{"model": "CTC audio transcriber", "train_examples": 15625, "input": "log_mel", "tokenizer": "char", "lr": 0.0014, "batch_size": 64}
Rows from block 3 of a small CTC audio transcriber, named by matrix and row number. Rows with one number belong to one neuron. Each number is 500 + 50 x the weight over its row's rms, rounded and kept within 0 to 999. All counts start at 0. Numbers have three digits each.
Before each neuron's rows are labels from the 100 clips, of 14976, where the neuron reaches its highest value: "responds to" is what is common among them; "loudest band" is the band of the loudest frequency at the time of the peak. Only what is clearly more common there than usual is listed. The data: read English sentences (LibriTTS-R).
# fc1: second MLP up (model.blocks.3.mlp.fc1.weight, 1024x256), inputs 172-255
# fc2: second MLP down (model.blocks.3.mlp.fc2.weight, 256x1024, transposed), outputs 172-255

responds to: the word "be"; the word "will"
loudest band: 250 to 500 Hz
fc1.726:599540532521445597499441586458520442470450513505531439548581480450457465473489544523493470520418511443402443501449423447479455432540513533455538508534576565594424452485513465452520571563543589463510494430528532525536450461539466541559615461527496626508
fc2.726:399400478476611500527455480552474423531507511473465530467510527440525464529519498479428518551477490530514499476435518500493486487512509467546560540516512507600510541517486493522531528414511539502483517557480539374470537420518541430494524539556446595533

responds to: the word "too"; the word "two"
loudest band: 250 to 500 Hz
fc1.576:507451462422526596540536432471472530447512567461468427448544496558423475533535514487495546572523527462513478513569472478473476481434512491454524532510532492486501404519506568545478473565453584420563522550436476512600451522476518540449528463487374471548
fc2.576:400464511503582489472518490511473316450500483503479389501473525486526478636511461461532470558534485492526536482474522472487756529515524456556550472501529483557488534546513516521498523537503454516376523542506581519472539472498503499401549462468525564514

responds to: the word "go"
loudest band: 250 to 500 Hz
fc1.196:458523512523392517492411460542505461467513469470601479484579450463425524514459482563437564494474564474536566571525471569440506528552396535498443550555468503468574466567420429441499497492495555483506456478490407462567489519577430557488547435497461570525
fc2.196:576518462521493501497511525515444492600517425479564577485502518479484409473490515446479505484454501520532447565501550493483494500535486515589528529365537486563553521389470513486407490522562408510511446510505496566520608502553503517614549383486427467415

responds to: voice: male; the word "more"
loudest band: 500 to 1000 Hz
fc1.505:463514466558487541491521603513527508580469500496571418614450516494447506554468542523509542438585520563493446425463438548538376543427439499555522515471433518493504438542476476462414513558448488433424564510524483536562476402461536484575499497613485584515
fc2.505:469531521493553490474523485534488518540511504521468726481482529538554464307513483485567495513489477530515502529471524472494380563473547478517532483297499485502493483396521524518520506485490447517684551536517564596425383472489548536478482483540506481474

responds to: the word "of"
loudest band: 2000 to 4000 Hz
fc1.431:604543476507484512529458573541530528534458443486489514562532414496517510542473483477505481460466490492384498485500458571560566513509556429387480489472522508570516485470445521457452498478462514479473560420499515576493503515552462511484505589535420532603
fc2.431:498497502505519489485529491485502542516529529522512465491474519533544480489493490491463473518482481551504527488476494506464464548496501465511535500518555496512437575499537506503504442347477534517393465576508532466436477409426484538486529489534507606459

responds to: the word "would"
loudest band: 250 to 500 Hz
fc1.263:570599526446306556505493555491476558488499475564481493548499454563460461605424519450499530450451522465433482492448509489481579536499503510469530510519585524527514517553527506511513498484518487462415596496500540441563524602490475522455517487517498523552
fc2.263:342543454471467466514499515502481519541542424512478578464493483462507508500521503494451493499509499479495519457519496504506573538486509467507489504658506507521460516540461491488476478465428476492548459531511590468484491445375585471387476628488549443567

responds to: the word "who"
loudest band: 250 to 500 Hz
fc1.347:542573380479377506543497487470541498524441548582599591577485459446436542543456524437349500477511556479414508537465464420575446532510491508412539518580408539527429513499488461466491461558486473408467552420514466580593482516514451515491531478442508486533
fc2.347:453417513484557523525493447511467525536522594480540578511505471459538487326488495421505523495561509457510489529464499492483482512508478506465493492477428491574530552570454483488479456500569563511553539498507492456450384490483412560586526436523599540477

responds to: the word "you"
loudest band: 250 to 500 Hz
fc1.312:499530441486481594590518495506497513463485387446498504526475450487535567440521461496526511465508499483464471492473432458541537504472522440475465544449422584575501468554422512503483441484411569484489492448498514563495517497546423518473536465501407451579
fc2.312:532502489486494486473537496510485565583522522519482625473483512499565465307499477496447504499501480519517509513454534481489604600510527472533550486507511475524501554310498524580427522540523507539546633525513521518490308504486521487464489496525522494486

responds to: the word "that"
loudest band: 250 to 500 Hz
fc1.714:570415382487515487483538517538530499498542416480568533536553469470499458499502458552376542458615513471412427517519508535520505440455460523475419538475509533500494429536525427513481562558524498488396532453455438515506517448514537507510577521486473449568
fc2.714:435474515473516505484495476517479460470524490530491494488493501497519500416513487499481484536480491505484537470483514485493542457507501489509498478434470482492485526564534517494505514454493487519497511520514504453517574496517486473524485476418516510494

responds to: voice: female
loudest band: 250 to 500 Hz
fc1.42:484505486534439509522468547434445591473494425473479487598524507520427591410477495448517578482506472399441444543535429462499488481539431564350555542477516488549540394511486491385510587592501547452442514420478567509491472470490477499489455455525572525556
fc2.42:494513487517564524492458499509477597430506495514523387510486507497499517474495485518527493518504502478468480459477506494483511516539507481564477467618456512511484489569492491498601479623485505499452579525514537569407326505401521504484503492592563590462

responds to: the word "the"; voice: male
loudest band: 250 to 500 Hz
fc1.228:405477527428379459440576444562493484453400462503500484563528471408542471522483474455455628448586500535508498458597476492642466484550458529555438503546432528476556501474447428441512518534464396481474434510489402550429512502540527474549556490536445545516
fc2.228:446539483461506481509486511496507465492470449496543480492491485394554456460498451487442500537517491454534496484466535507470599674564487525628484498553566512464413473474491500473457452570461472512527485483510446483450547435559509537490548576600488505543

responds to: the word "and"
loudest band: 500 to 1000 Hz
fc1.498:498479514446473460544503470483480544430604458565441478519499492415487619474431554579446486443368577558490534408519493579528550531508459514512427466517548498528395547445531464530542527551506466490481383504499490504454578476443535511513502684484389382461
fc2.498:520516508500568481501498468482504570480499457503490569525515479541477509395526503456513501442552499498520499485503503506496545524519508493507488494501447487510503506567514500479555566442492421501509501495493522522518510539457465483593427442534471619502

responds to: the word "who"
loudest band: 250 to 500 Hz
fc1.62:590559390505381487483468545565553535503465437490502605476544340548388564473443577521337580490557500458488509525475415517469426503502510459518510556521457563514448461492466451463506462514536462500514552475542498493448493516506532564433483458441558418539
fc2.62:614403511487528455493560454468523444496508505515509520515509493446566459525517540463494485582528529511562538521522518495473485504460513523581491490399369473507454574497605476498597511488468506550552575581486395461530482519561425549550518444553576534540

responds to: the word "don't"
loudest band: 500 to 1000 Hz
fc1.417:545587457511462516547471544466523424431555394495472454488528479464542517469455542570436535508526526496514460454535517464564441512486539428477543537480505479481429547440531484486571474497476537444547432513496472535505497537470428493577568547598534404525
fc2.417:539566444476475565520543484438415533489477553498482500469507482602407539533499519531513499476516503526538504435485529505491454578500484504414512480334574488568477526436561497492489422499492487480506503510503517562615607427405595469574428509530546511539

responds to: the word "my"
loudest band: 500 to 1000 Hz
fc1.333:525618471612448485449430550438509465487484415468591427484515393474488543601552534583446468423534574417441475522612521537504508447471420509540476491520486481538532541445457494453487404569441511420565458490526457531520541489500467526492624539506537499576
fc2.333:444384582481502431477581545511489541592493575483543401487487452502526470574573413455394501535539480541509532496427502500492486544520488524489532503512486497376483513514496495522338457549556517590608472507520523526494565477454525481419522411464523418496

responds to: the word "you"; the word "but"
loudest band: 250 to 500 Hz
fc1.202:595503443433396515496475530509464522466500353480473608491528455497531427591535462430506534526579530394496505516485511501507541411417517501514495494440468516543449549510448527364469529487440533530501507563395527464515398469520534500482469480461488430536
fc2.202:442482541507425478503484521450515521456513550486482370512506457547522570520498504487474514532491512510513508478499487516509428478552482500416494478527595494444497412594504497440547526407527535477406483491502567426575451471378441520506496519629607583484

responds to: the word "but"
loudest band: 250 to 500 Hz; 500 to 1000 Hz
fc1.489:568533455585475503567397579506534470501529471500499492488499395579473573499546524553420516547393523444499432498506438438467465420463504527525458468528433512423489456564443454420568523507498475467419388401448562621506406508533444581476473581495504531454
fc2.489:625440501447474452525519485521498573506509553492469559511486512488514477425535507518540504506535496504510445519496503479491449473502512489531523511480546491482494495524498500531498467512512554505568455471498500485413441477477447496554529480406536443503

responds to: the word "my"
loudest band: 250 to 500 Hz
fc1.380:561517543448399589551419490480517516422532400473471447562449495400491565427436506453527521461542512443442472540495390450523498516520489469417539568531492532471498477446476473442466520527448545473487481393558464460547540476503434582554521482438557449533
fc2.380:575464484511502502503488461469480570524540475526533568478489521555572495535495475480468455498529496533604386518483497455508553594534537479486510477287558477578503456489597477479575498426492487495593499543509486443466485462511495550351529421525567570513

responds to: the word "again"
loudest band: 250 to 500 Hz
fc1.430:475495511520480530506477495516479482542503502439468380498543510405529498472429540543529595479482467422523509479523442550576455503508498498506476600533474526439550483507448542429481493588477508472498396530508428497496449575585374516584483450518410493538
fc2.430:501541512488499499496453484493473411522487458487543447493502478446429442529508489500434582512414489510516447516499521494435584537517496557560479506501473461524574515546467501447413527527555450468571453471502480376500471484565485522554541407466440370405

responds to: the word "me"
loudest band: 250 to 500 Hz
fc1.751:443507503596487490524487530500482401546544463542554546501445488449453477428508456547445465589381543425524521475480421505517511557411485483507564518452604518550521481520506526406485440543482501561393456463516468530477402519566576520547407481502495505550
fc2.751:396484490480498484496509495535454580513522534532516485501494499494517505336520463461500473521529498514490538502497519489490429571533528493511505486326489469441513543519503509529390500423501465520454518531505568559523547516467507522451451497541483646486

responds to: the word "but"
loudest band: 250 to 500 Hz
fc1.231:511521491576491542557463511468595538503504420446460551552533450484562567580449519531451566496495486469493572477480398574509409482494469482474562523455444553462446454479503458453451467552464450493397511469484449528491519568514482470522532615475407456583
fc2.231:502508517479514504489507513493471569511504492507464350475490527508503503404511486500534480531518486520551514514471520467482552498526505486505525480344486484493519490444513508543470486498531498515570461489508542505533498479506503509527486500486500567460

responds to: the word "too"; the word "two"
loudest band: 250 to 500 Hz
fc1.478:467472505531385545577518540461601531565486570486507439540485427507431496543546431432401545426539501444472390510599516561518500502505513482451529552541521531532457436557465424457453536510461518461439506444544467486541466477511483443511491477527441545546
fc2.478:411423508504501466493545476523490408564526483500499555526506507461545478569528507552495477492519489508532526504516537510500477506478509489563514501438446479532514534504526515483468448435470506518556475487501572426522410474484579502359545478460566345501

responds to: the word "all"
loudest band: 500 to 1000 Hz
fc1.480:495548466488458453550471489528520578480585489408445554530479495484511562521529476541465490407487540500495481521501450502556544556519445527457479514467469591462513565455383421511468467563461519491515518513397480485448374550504503514476607562502458399475
fc2.480:570367517462479487493539503539468425492467529512491504488490478531581483328504490477465502529532498509499531463505527505502479543509507495534526506524538494514472580431504500506440504383485504508393493509510590525533536510463580495517544478502510513500

responds to: the word "and"
loudest band: 500 to 1000 Hz
fc1.229:562608427521520525539484517453511555455482489497501465545539509448439472578508550549474453522502519445510533463535485524457448446594452489446435512517502487402534446429538501557499421434502556430557482466468440567445431531456496548425474610527458564575
fc2.229:544547532500558467470512499533475559478514485512460365495496498512446489569521483542541487480511489535504491531476507499500527496524514498486514463463477498472497533531515512512507506559508476511754462498504476568495336485456452549536437531527484551483

responds to: the word "all"
loudest band: 500 to 1000 Hz
fc1.527:580535447480495475554446501430526499487531461477644508540637414455521530496484575619466506456506525488549444484570471512526476533451456567489425544454506488487515491441552503471500530566508552492537546389466507522528443534443509440482503541462372413510
fc2.527:562520524486416507490488516541489318485516465531484466492489492405516477404495499468547502541457499514491512435500514478502355452506501492527592486492521497476531532471480514512462460555526533507482313533524396518495578474467454511562525464529516628464

responds to: voice: male
loudest band: 250 to 500 Hz
fc1.177:471540540561543573501471506493548444565495349373526437549519422411392499462498519540460551452483531466497440545472421465506454512537558464424502478520554566563490475440483466441500464513469543435441517358459441479519607503498449483530502655460444475490
fc2.177:555487530472507457459544473512477522554534524533472398485472549527535489360504482466549488550521472530489526511496523481486409557529518458535544469647534473468431513326511529552451438447519501520544566527535487563509444479457538562425473481610549517473

responds to: the word "and"
loudest band: 500 to 1000 Hz
fc1.362:535592521543489554540492578365514560499502451479486509523521487418481494624486567579493513428507516373481511532523470511485462528447498472531428497549498555477491543421443516425583449473412543476500497494477493462499488521466493460460484523525445497519
fc2.362:498575529495527512490482467534501553476504521512485518493498509504469501501524494514611488504528488494504504474477509491489513551509519485498475464600548506489452541420499505497493494483503517502259508527505564568370486488417421538454480531545519565480

responds to: voice: female; the word "the"
loudest band: 250 to 500 Hz
fc1.509:543500454512429495505508506513571523453417511495489474491565457516462450463485482459407535409555579516508415522550500586565513466505406544494487502511406565526486517533405478483543472464495573508516527482493428478509518538468446556553471500515410579462
fc2.509:457414522469510454481581467580448532469504510504457454443498516614539505416489503429597515500485502475519479505477532485506556508485512513555469494514505477507551461485476487506441564464512423500439436535503536427509585508477552489364503515447546359513

responds to: the word "back"
loudest band: 2000 to 4000 Hz
fc1.249:572498487590538475502525524474606349553531423460526509617550432418462491530488580448507431422495522508480466489585474545465403440504479512435462534458564519428522435476534512465490516537449442473521416413412554531486426475547423550577428644481395510571
fc2.249:509600455525585469474473511460493439555534432486461476524479527453524483477507492490522454537428501490530463521529473510470501539518541493557500526436484506488518530565475506536494469468533435503579643478496496466470562447510482513545442507518469493509

responds to: the word "more"
loudest band: 250 to 500 Hz
fc1.630:532506544563384448518552493526532551414556506534546457536558505523515507536401462588484488478523559492453493469647512560498562551408406602423481516511558505529462443588449487498458456556545552491467513472483568515602541476471483496509481525521414526501
fc2.630:447585562472644460460529489463446553543536456546431523468499536444517455472503493463541518495468475564495510505503489506509597581494508498575526529486631484544499470564551513498452440586507492460666444474517548604470458480447532533401420499504512586531

responds to: the word "again"
loudest band: 250 to 500 Hz
fc1.234:485506523505507589531446549520494435481529521465457416513535599457476491534439532550535512498434509537468486544535497539514532433492483544498501577472530524499540521529476511569496527531445578482537482490465410476518555486523426453589589510542449432478
fc2.234:383509478481530468534532488514450524459562524476463473491488521484496504463504554532523485480449522526554552479479464525484436516495497509523553471483435476566495535497461502458407494517469481476598410515519419502522541465497508475637459490468473406458

responds to: the word "with"
loudest band: 250 to 500 Hz
fc1.515:514492565513476497549450564424513514560435456467620442547486537413474544551475503490474502514397485460459494378565407546475489517583505453468488519552533523565466467573557505475508585476447488501483485487424400537510498512504471419491519525517426475485
fc2.515:573536522497502491498481495483479470476511481492502454505494480461456469533504526469480487522425492507488498490511523474470580539481496492530546497360504497536476514571569500516594488549400455533671530497481495512456438468525485534536457511540491595490

responds to: the word "to"
loudest band: 4000 to 8000 Hz; 2000 to 4000 Hz
fc1.496:559509519497524514409531560540483431502484417512552399582548466521478560477384556493469462416482446510408441473526483535524474578494484533478531456578409545475484478459497530558605510554484500510507500518510351512533471489474403490533438519446422460555
fc2.496:496422536463581473467497474532502478489547493500508473492482558513527487470571461502528443556548479525518560492491486505470466530527517487547475490450499490479467571462536523495442555506573480511588463563510518414492544467510519493657526440463537504501

responds to: the word "too"
loudest band: 250 to 500 Hz
fc1.494:499485530551464529511484501431461519522374511458540505466505480476512542504456549561459574444572561420502462478501494524511474496437442520594437502520393500510507440442522370509465534563477521508522543474569499541595509526578451454452558451535395530507
fc2.494:404486520490499511492494466496485471504519493517492502490470517489514484545529484451522488526509484515564506476467526464491579469495531486540562486445534493566520513466550520463481534584487513507508283493524627489463457468539477479508510434466505425520

responds to: the word "to"
loudest band: 4000 to 8000 Hz; 2000 to 4000 Hz
fc1.720:480429524533489481490511521450472463456526570471546396561474500410496544616441547517485515427434533538398479378554446544508438511508419492493482530553520531505507501493549493457491571616419512452470460523483541558479503527528317502534473562480482458527
fc2.720:472476506482483461497486461470517467492513519536485590496496507510490534524473512461483524521466495473490505477492507516493547533536503487530488483533541502507528535415558493535543474436483529489424487520527413493495640436439511519448486489517532501507

responds to: the word "we"
loudest band: 250 to 500 Hz
fc1.659:482519490485529535554454454466523509489480467563553474480474411533461490453525508508422531469498502425453476532490463470461582551471473479473537572501459492561444459537468376398484453574466520492505482480408562533424504488538439560523524516441462492476
fc2.659:508475481547551450493493459471441543485507563535512465498480523493546440477474499435431486544485487503543482508407511511519538689562493519558583511534590494436495491413536479531571432518517461541520545570480487437449524483575503558403491500530450647450

responds to: the word "little"
loudest band: 250 to 500 Hz
fc1.440:454577438528493542475478514443522558528457443554516606532523511500523543487459517538487604504472587461498470535510436560596399525499505531470481522542501456505536448551561549458531497562525512512390432522540416467603390487502500416458494440563549420493
fc2.440:374445445464465554530490492520557384420486483477479506533505508563460526506510502590415502507532511515499520420521521536490542481448474458510485501557508506520454537585529496512523547468563548481448514512509561545501593525514518449357597439521462476484

responds to: the word "you"
loudest band: 250 to 500 Hz
fc1.511:494488495519431530578438483537529418455446481496590384515433420495475455484509412472495490489544539451563418487477497525465535506507510544414556468504457502536450504560512440409531534495493610432544426497440552549549506429523464567532598444440496487460
fc2.511:408376467500558511486515424551465451501550459475447588442457544417531523438526496522434501551577522521513499477456548527501590492458530522523533515395529501509517594500496510545418547509557568546574418497537553462486467402502422527532479454448546368472

responds to: the word "no"
loudest band: 250 to 500 Hz
fc1.717:588522440412376542507480574498476416490470549479557503480525413463508499501505569573428510508452561489526545421489563601491467515563382468442499575486453472453505561507421491505460474456480609545503503459471505458476478611493499474536552491455508408475
fc2.717:611519453522563487454521501471492363463560543519504487458495527507514490425487493560513480550443494534552498481508538470489470474501480478566494503389446473459524469484479518514558571353568506508540529487516481555536463540524589543556473600458518464540

responds to: the word "all"
loudest band: 500 to 1000 Hz
fc1.227:561589379530439533532456493455473576460491454507474574507462529495447480504443501637491525410531566486537452478509561546543518504426531545497490483520347522513479515376513437551525556546472498453536511443449431568494483477466411464540508564501462491537
fc2.227:566476531475630493514469512471475546520483552498486516488485504559501527564477482457553493489493505560500512458454510475479521558540504497506478488424495491525476510521543495542589447452525425534604538513500528561476518443451508536455457497498458442440

responds to: the word "we"
loudest band: 250 to 500 Hz
fc1.17:457508461501528483458484440518501451604395496483565435523519462475430473537444557449374588476435429477412458519484467461520520516428540449521480506604365552529476499471454456466554502552438444435484456485457438497378497562622426500528556558508424470449
fc2.17:517489565502502457536497473512503557560518456525529498505502472468510436595514509433419505483452498490578475491470515494498584568590489537530526512472553480430503537420552510511483434583546474535447567532474388455485540500583459551409470505519469535476

responds to: the word "all"
loudest band: 500 to 1000 Hz
fc1.628:506523398522499484569495510507534528447548511464534392577537476453557563442444511572438499433493496506472485460500532650517439530521438455520467483467511479626495450519467532515515466586545629462543440452482549558595518518506513521565539513551453338487
fc2.628:531553486504556414453493498527500367437523455508508407456486457456471498472530487527424487463478488535478498454506489486527598510521479515556530461434529522586478433523517506535462459504481435485631539503516484621537466528467471524445400537496515553577

responds to: voice: male
loudest band: 250 to 500 Hz
fc1.580:439525513501418547539535522467539541455429497470523562539548458431474598574435592469389603499553518429494473465605518544507539460507439491429517499545477525560465417507397483462436479543472540473400500460535530457561428527467461434536562512419485352496
fc2.580:420527508495452511495488512516478603578482455531510446482503501475515501403517494426537509504461497510476510480488505487506419501504507512477517490511425498488487503373501506503419513525392452481451540496500499482494537484448534510485512518475475558509

responds to: the word "to"
loudest band: 250 to 500 Hz
fc1.96:585510458500533577536514510525513403461495386521467442590492467401482485448475476496480495500540518483419417454480430502507503592512468452450503580492535479478459476477517368436477568536498515474439499527523507467422535528500437533556590505467479436529
fc2.96:492488475486551493487486448500453461597506540514540482530483479542511519471541517460536480546474501528478529532480487482491497557468503516538538475362511496482471491585538502449476537376548424504594426536500511378517414494480559545443438489502512462520

responds to: the word "had"
loudest band: 500 to 1000 Hz
fc1.340:556539480484431579556533524399521511525475424452438618488603497524448592491452582504495585465468552501544441501641451521496395414503528461478428484543484513503536517434488476525583439482514541464509544473513309575532558603519560482437523488481432442542
fc2.340:535402539536606514535535442602508442507498443515472368504468458552518449365532506395523461538487496474548514455445516476480526554501512479505588489554493503474513538521509482457568461394523554501533418508496568376452550478490475552548518441589504484437

responds to: the word "little"
loudest band: 250 to 500 Hz
fc1.680:424610417522485614515440492447530580477501522558524461506479492469418580480514459419571608496466500434470430542524359483540486499500497480395495560608499545551576434494498505447500431548523499536474490484525508558593481496495470441515433495496547472585
fc2.680:338463525475564503485470510552497521465530474504530351507451523478589535468479438508518486500549489475462462451573533500510581529509539426479512516593531518549452494502447489449386514488511462474406385540538656418474630461471572483523530533413586486513

responds to: the word "for"
loudest band: 250 to 500 Hz
fc1.517:477529389566464485541547549430431548454498558536563403515504359520446499512515517564443564498503560353537532411556471490497563483464419559402515528466495503433513515567590421533508548478476571491429434432427561528479522567513474455455471458458506378508
fc2.517:505465469495529447467527500501492484538537525468528442466470525534491499497512509462419476502524498539524440501475538503490596495447496505570507499531410494516496483573449495497479524571539528516673476492510568630553538487519496515582492492625520422461

responds to: the word "do"
loudest band: 250 to 500 Hz
fc1.641:543610410590439502543431506439511485500449475467542579629486418451438481568437520522470586522476540517421458552478495487545476481480416471551497567523476486585541508511493386485583481528469524453531449449448489520555504505520415538465600449479505435512
fc2.641:526408556500520515539449495507465456443455530504503532590483465538498505539431519514532507495544524558414522490578467484493523411505517508560473508524485502533467491624456485450540592498525538478455448405487552488558530519526481449611564393534419507514

responds to: the word "could"
loudest band: 250 to 500 Hz
fc1.700:441486462552429551536527556528567466619422501442542615489608414546398484544500480504451579481490492458513382546586481562509354464520404559495480526509406464522551481463495418522513474490508457429506569404411489497559468543533528493482593460512512559557
fc2.700:656477488474500532527473528523495368506503557485485566485533491414515482322543486424543518507541491446508510528443476450515484374520483500372435478453403506462564537550433475560345553490506568523549570486494480479461561539481443471418547471484531552500

responds to: the word "so"
loudest band: 250 to 500 Hz
fc1.587:559458465526470499500454520429522505574474496534571456553488473434488552519593499558413494474442560432432404495622447543471448556526447499544471512521520520492522422553458500476437571471498520434472444481499554513520373523524525482455545517422494551459
fc2.587:419497485507546469507486477495520542490520517507522523524504495547489466568513496469443460498519497509465460522491516490486625502489495485581515513290542496553462465467487504514567453555497460482543546481494544677646578455445501540415495483564509518494

responds to: the word "so"
loudest band: 250 to 500 Hz; 500 to 1000 Hz
fc1.727:579479445517423483573549512464519472491389507405644627507581476505496554531451522502473553509540589460452527446522440474459480549528457590456450470462520529565510505558467484480508451566536597487475434525431494544531563528539487472518543562464450389487
fc2.727:554524566465501507439482523518484539485511485533507508520467471452541496566443516527526425490469491534502499514483497482526457490571490527613484509530593519507482464504515497484558509603499579534531590494507415503482582460512416487535483530601537463510

responds to: the word "be"
loudest band: 250 to 500 Hz
fc1.125:556543485524485514563513528448445470462378506430540489554538425541469507573373522517477480566483511579475518486414496483528486363560466541501507492496425520576521494504495487439600519513482552450517572494476476554469463456572432431496649448538491563521
fc2.125:398513413511543485493465468477507350494467454467482637458517552449505451439493492459502520496543499547479476470468517506487510407472518519569537532549468515554518476415428495533444503558441493506532452501491565509542492466519517457608512451515472505516

responds to: the word "not"
loudest band: 1000 to 2000 Hz
fc1.613:507438524578447405521527520500503463424511434555462590515462530489515490550533510530342473402515433384549521503554487494472549513546539484525421473546403516492509432461449468464517511505437492517562510437450471502530511522492440545513499558528396495463
fc2.613:459506526492536489502501495513484463463492520495508298470494492533537470459493459512514500520529491507503532481504501502490619588507503493500508503420536481485463525501468505513437487639521472494586491503498590580486542477517524522509498510473497520498

responds to: the word "all"; the word "at"
loudest band: 500 to 1000 Hz
fc1.52:607539531498539508557440468556488546448475419491601464548497412494520492472469551517467477460486486410453530403502475503538545542452408488537508516481455439556500435456548461482470499624486535483472450457411477617531499421501444502539561506549511389464
fc2.52:522545470458521476523522481471493547382505485549463494436492540508488494482464512490465507504484475534488518497466500493487401528469533484502472500467498478504469488391588521524601465518510504507531639519508428488514467512500447459448490543550477518453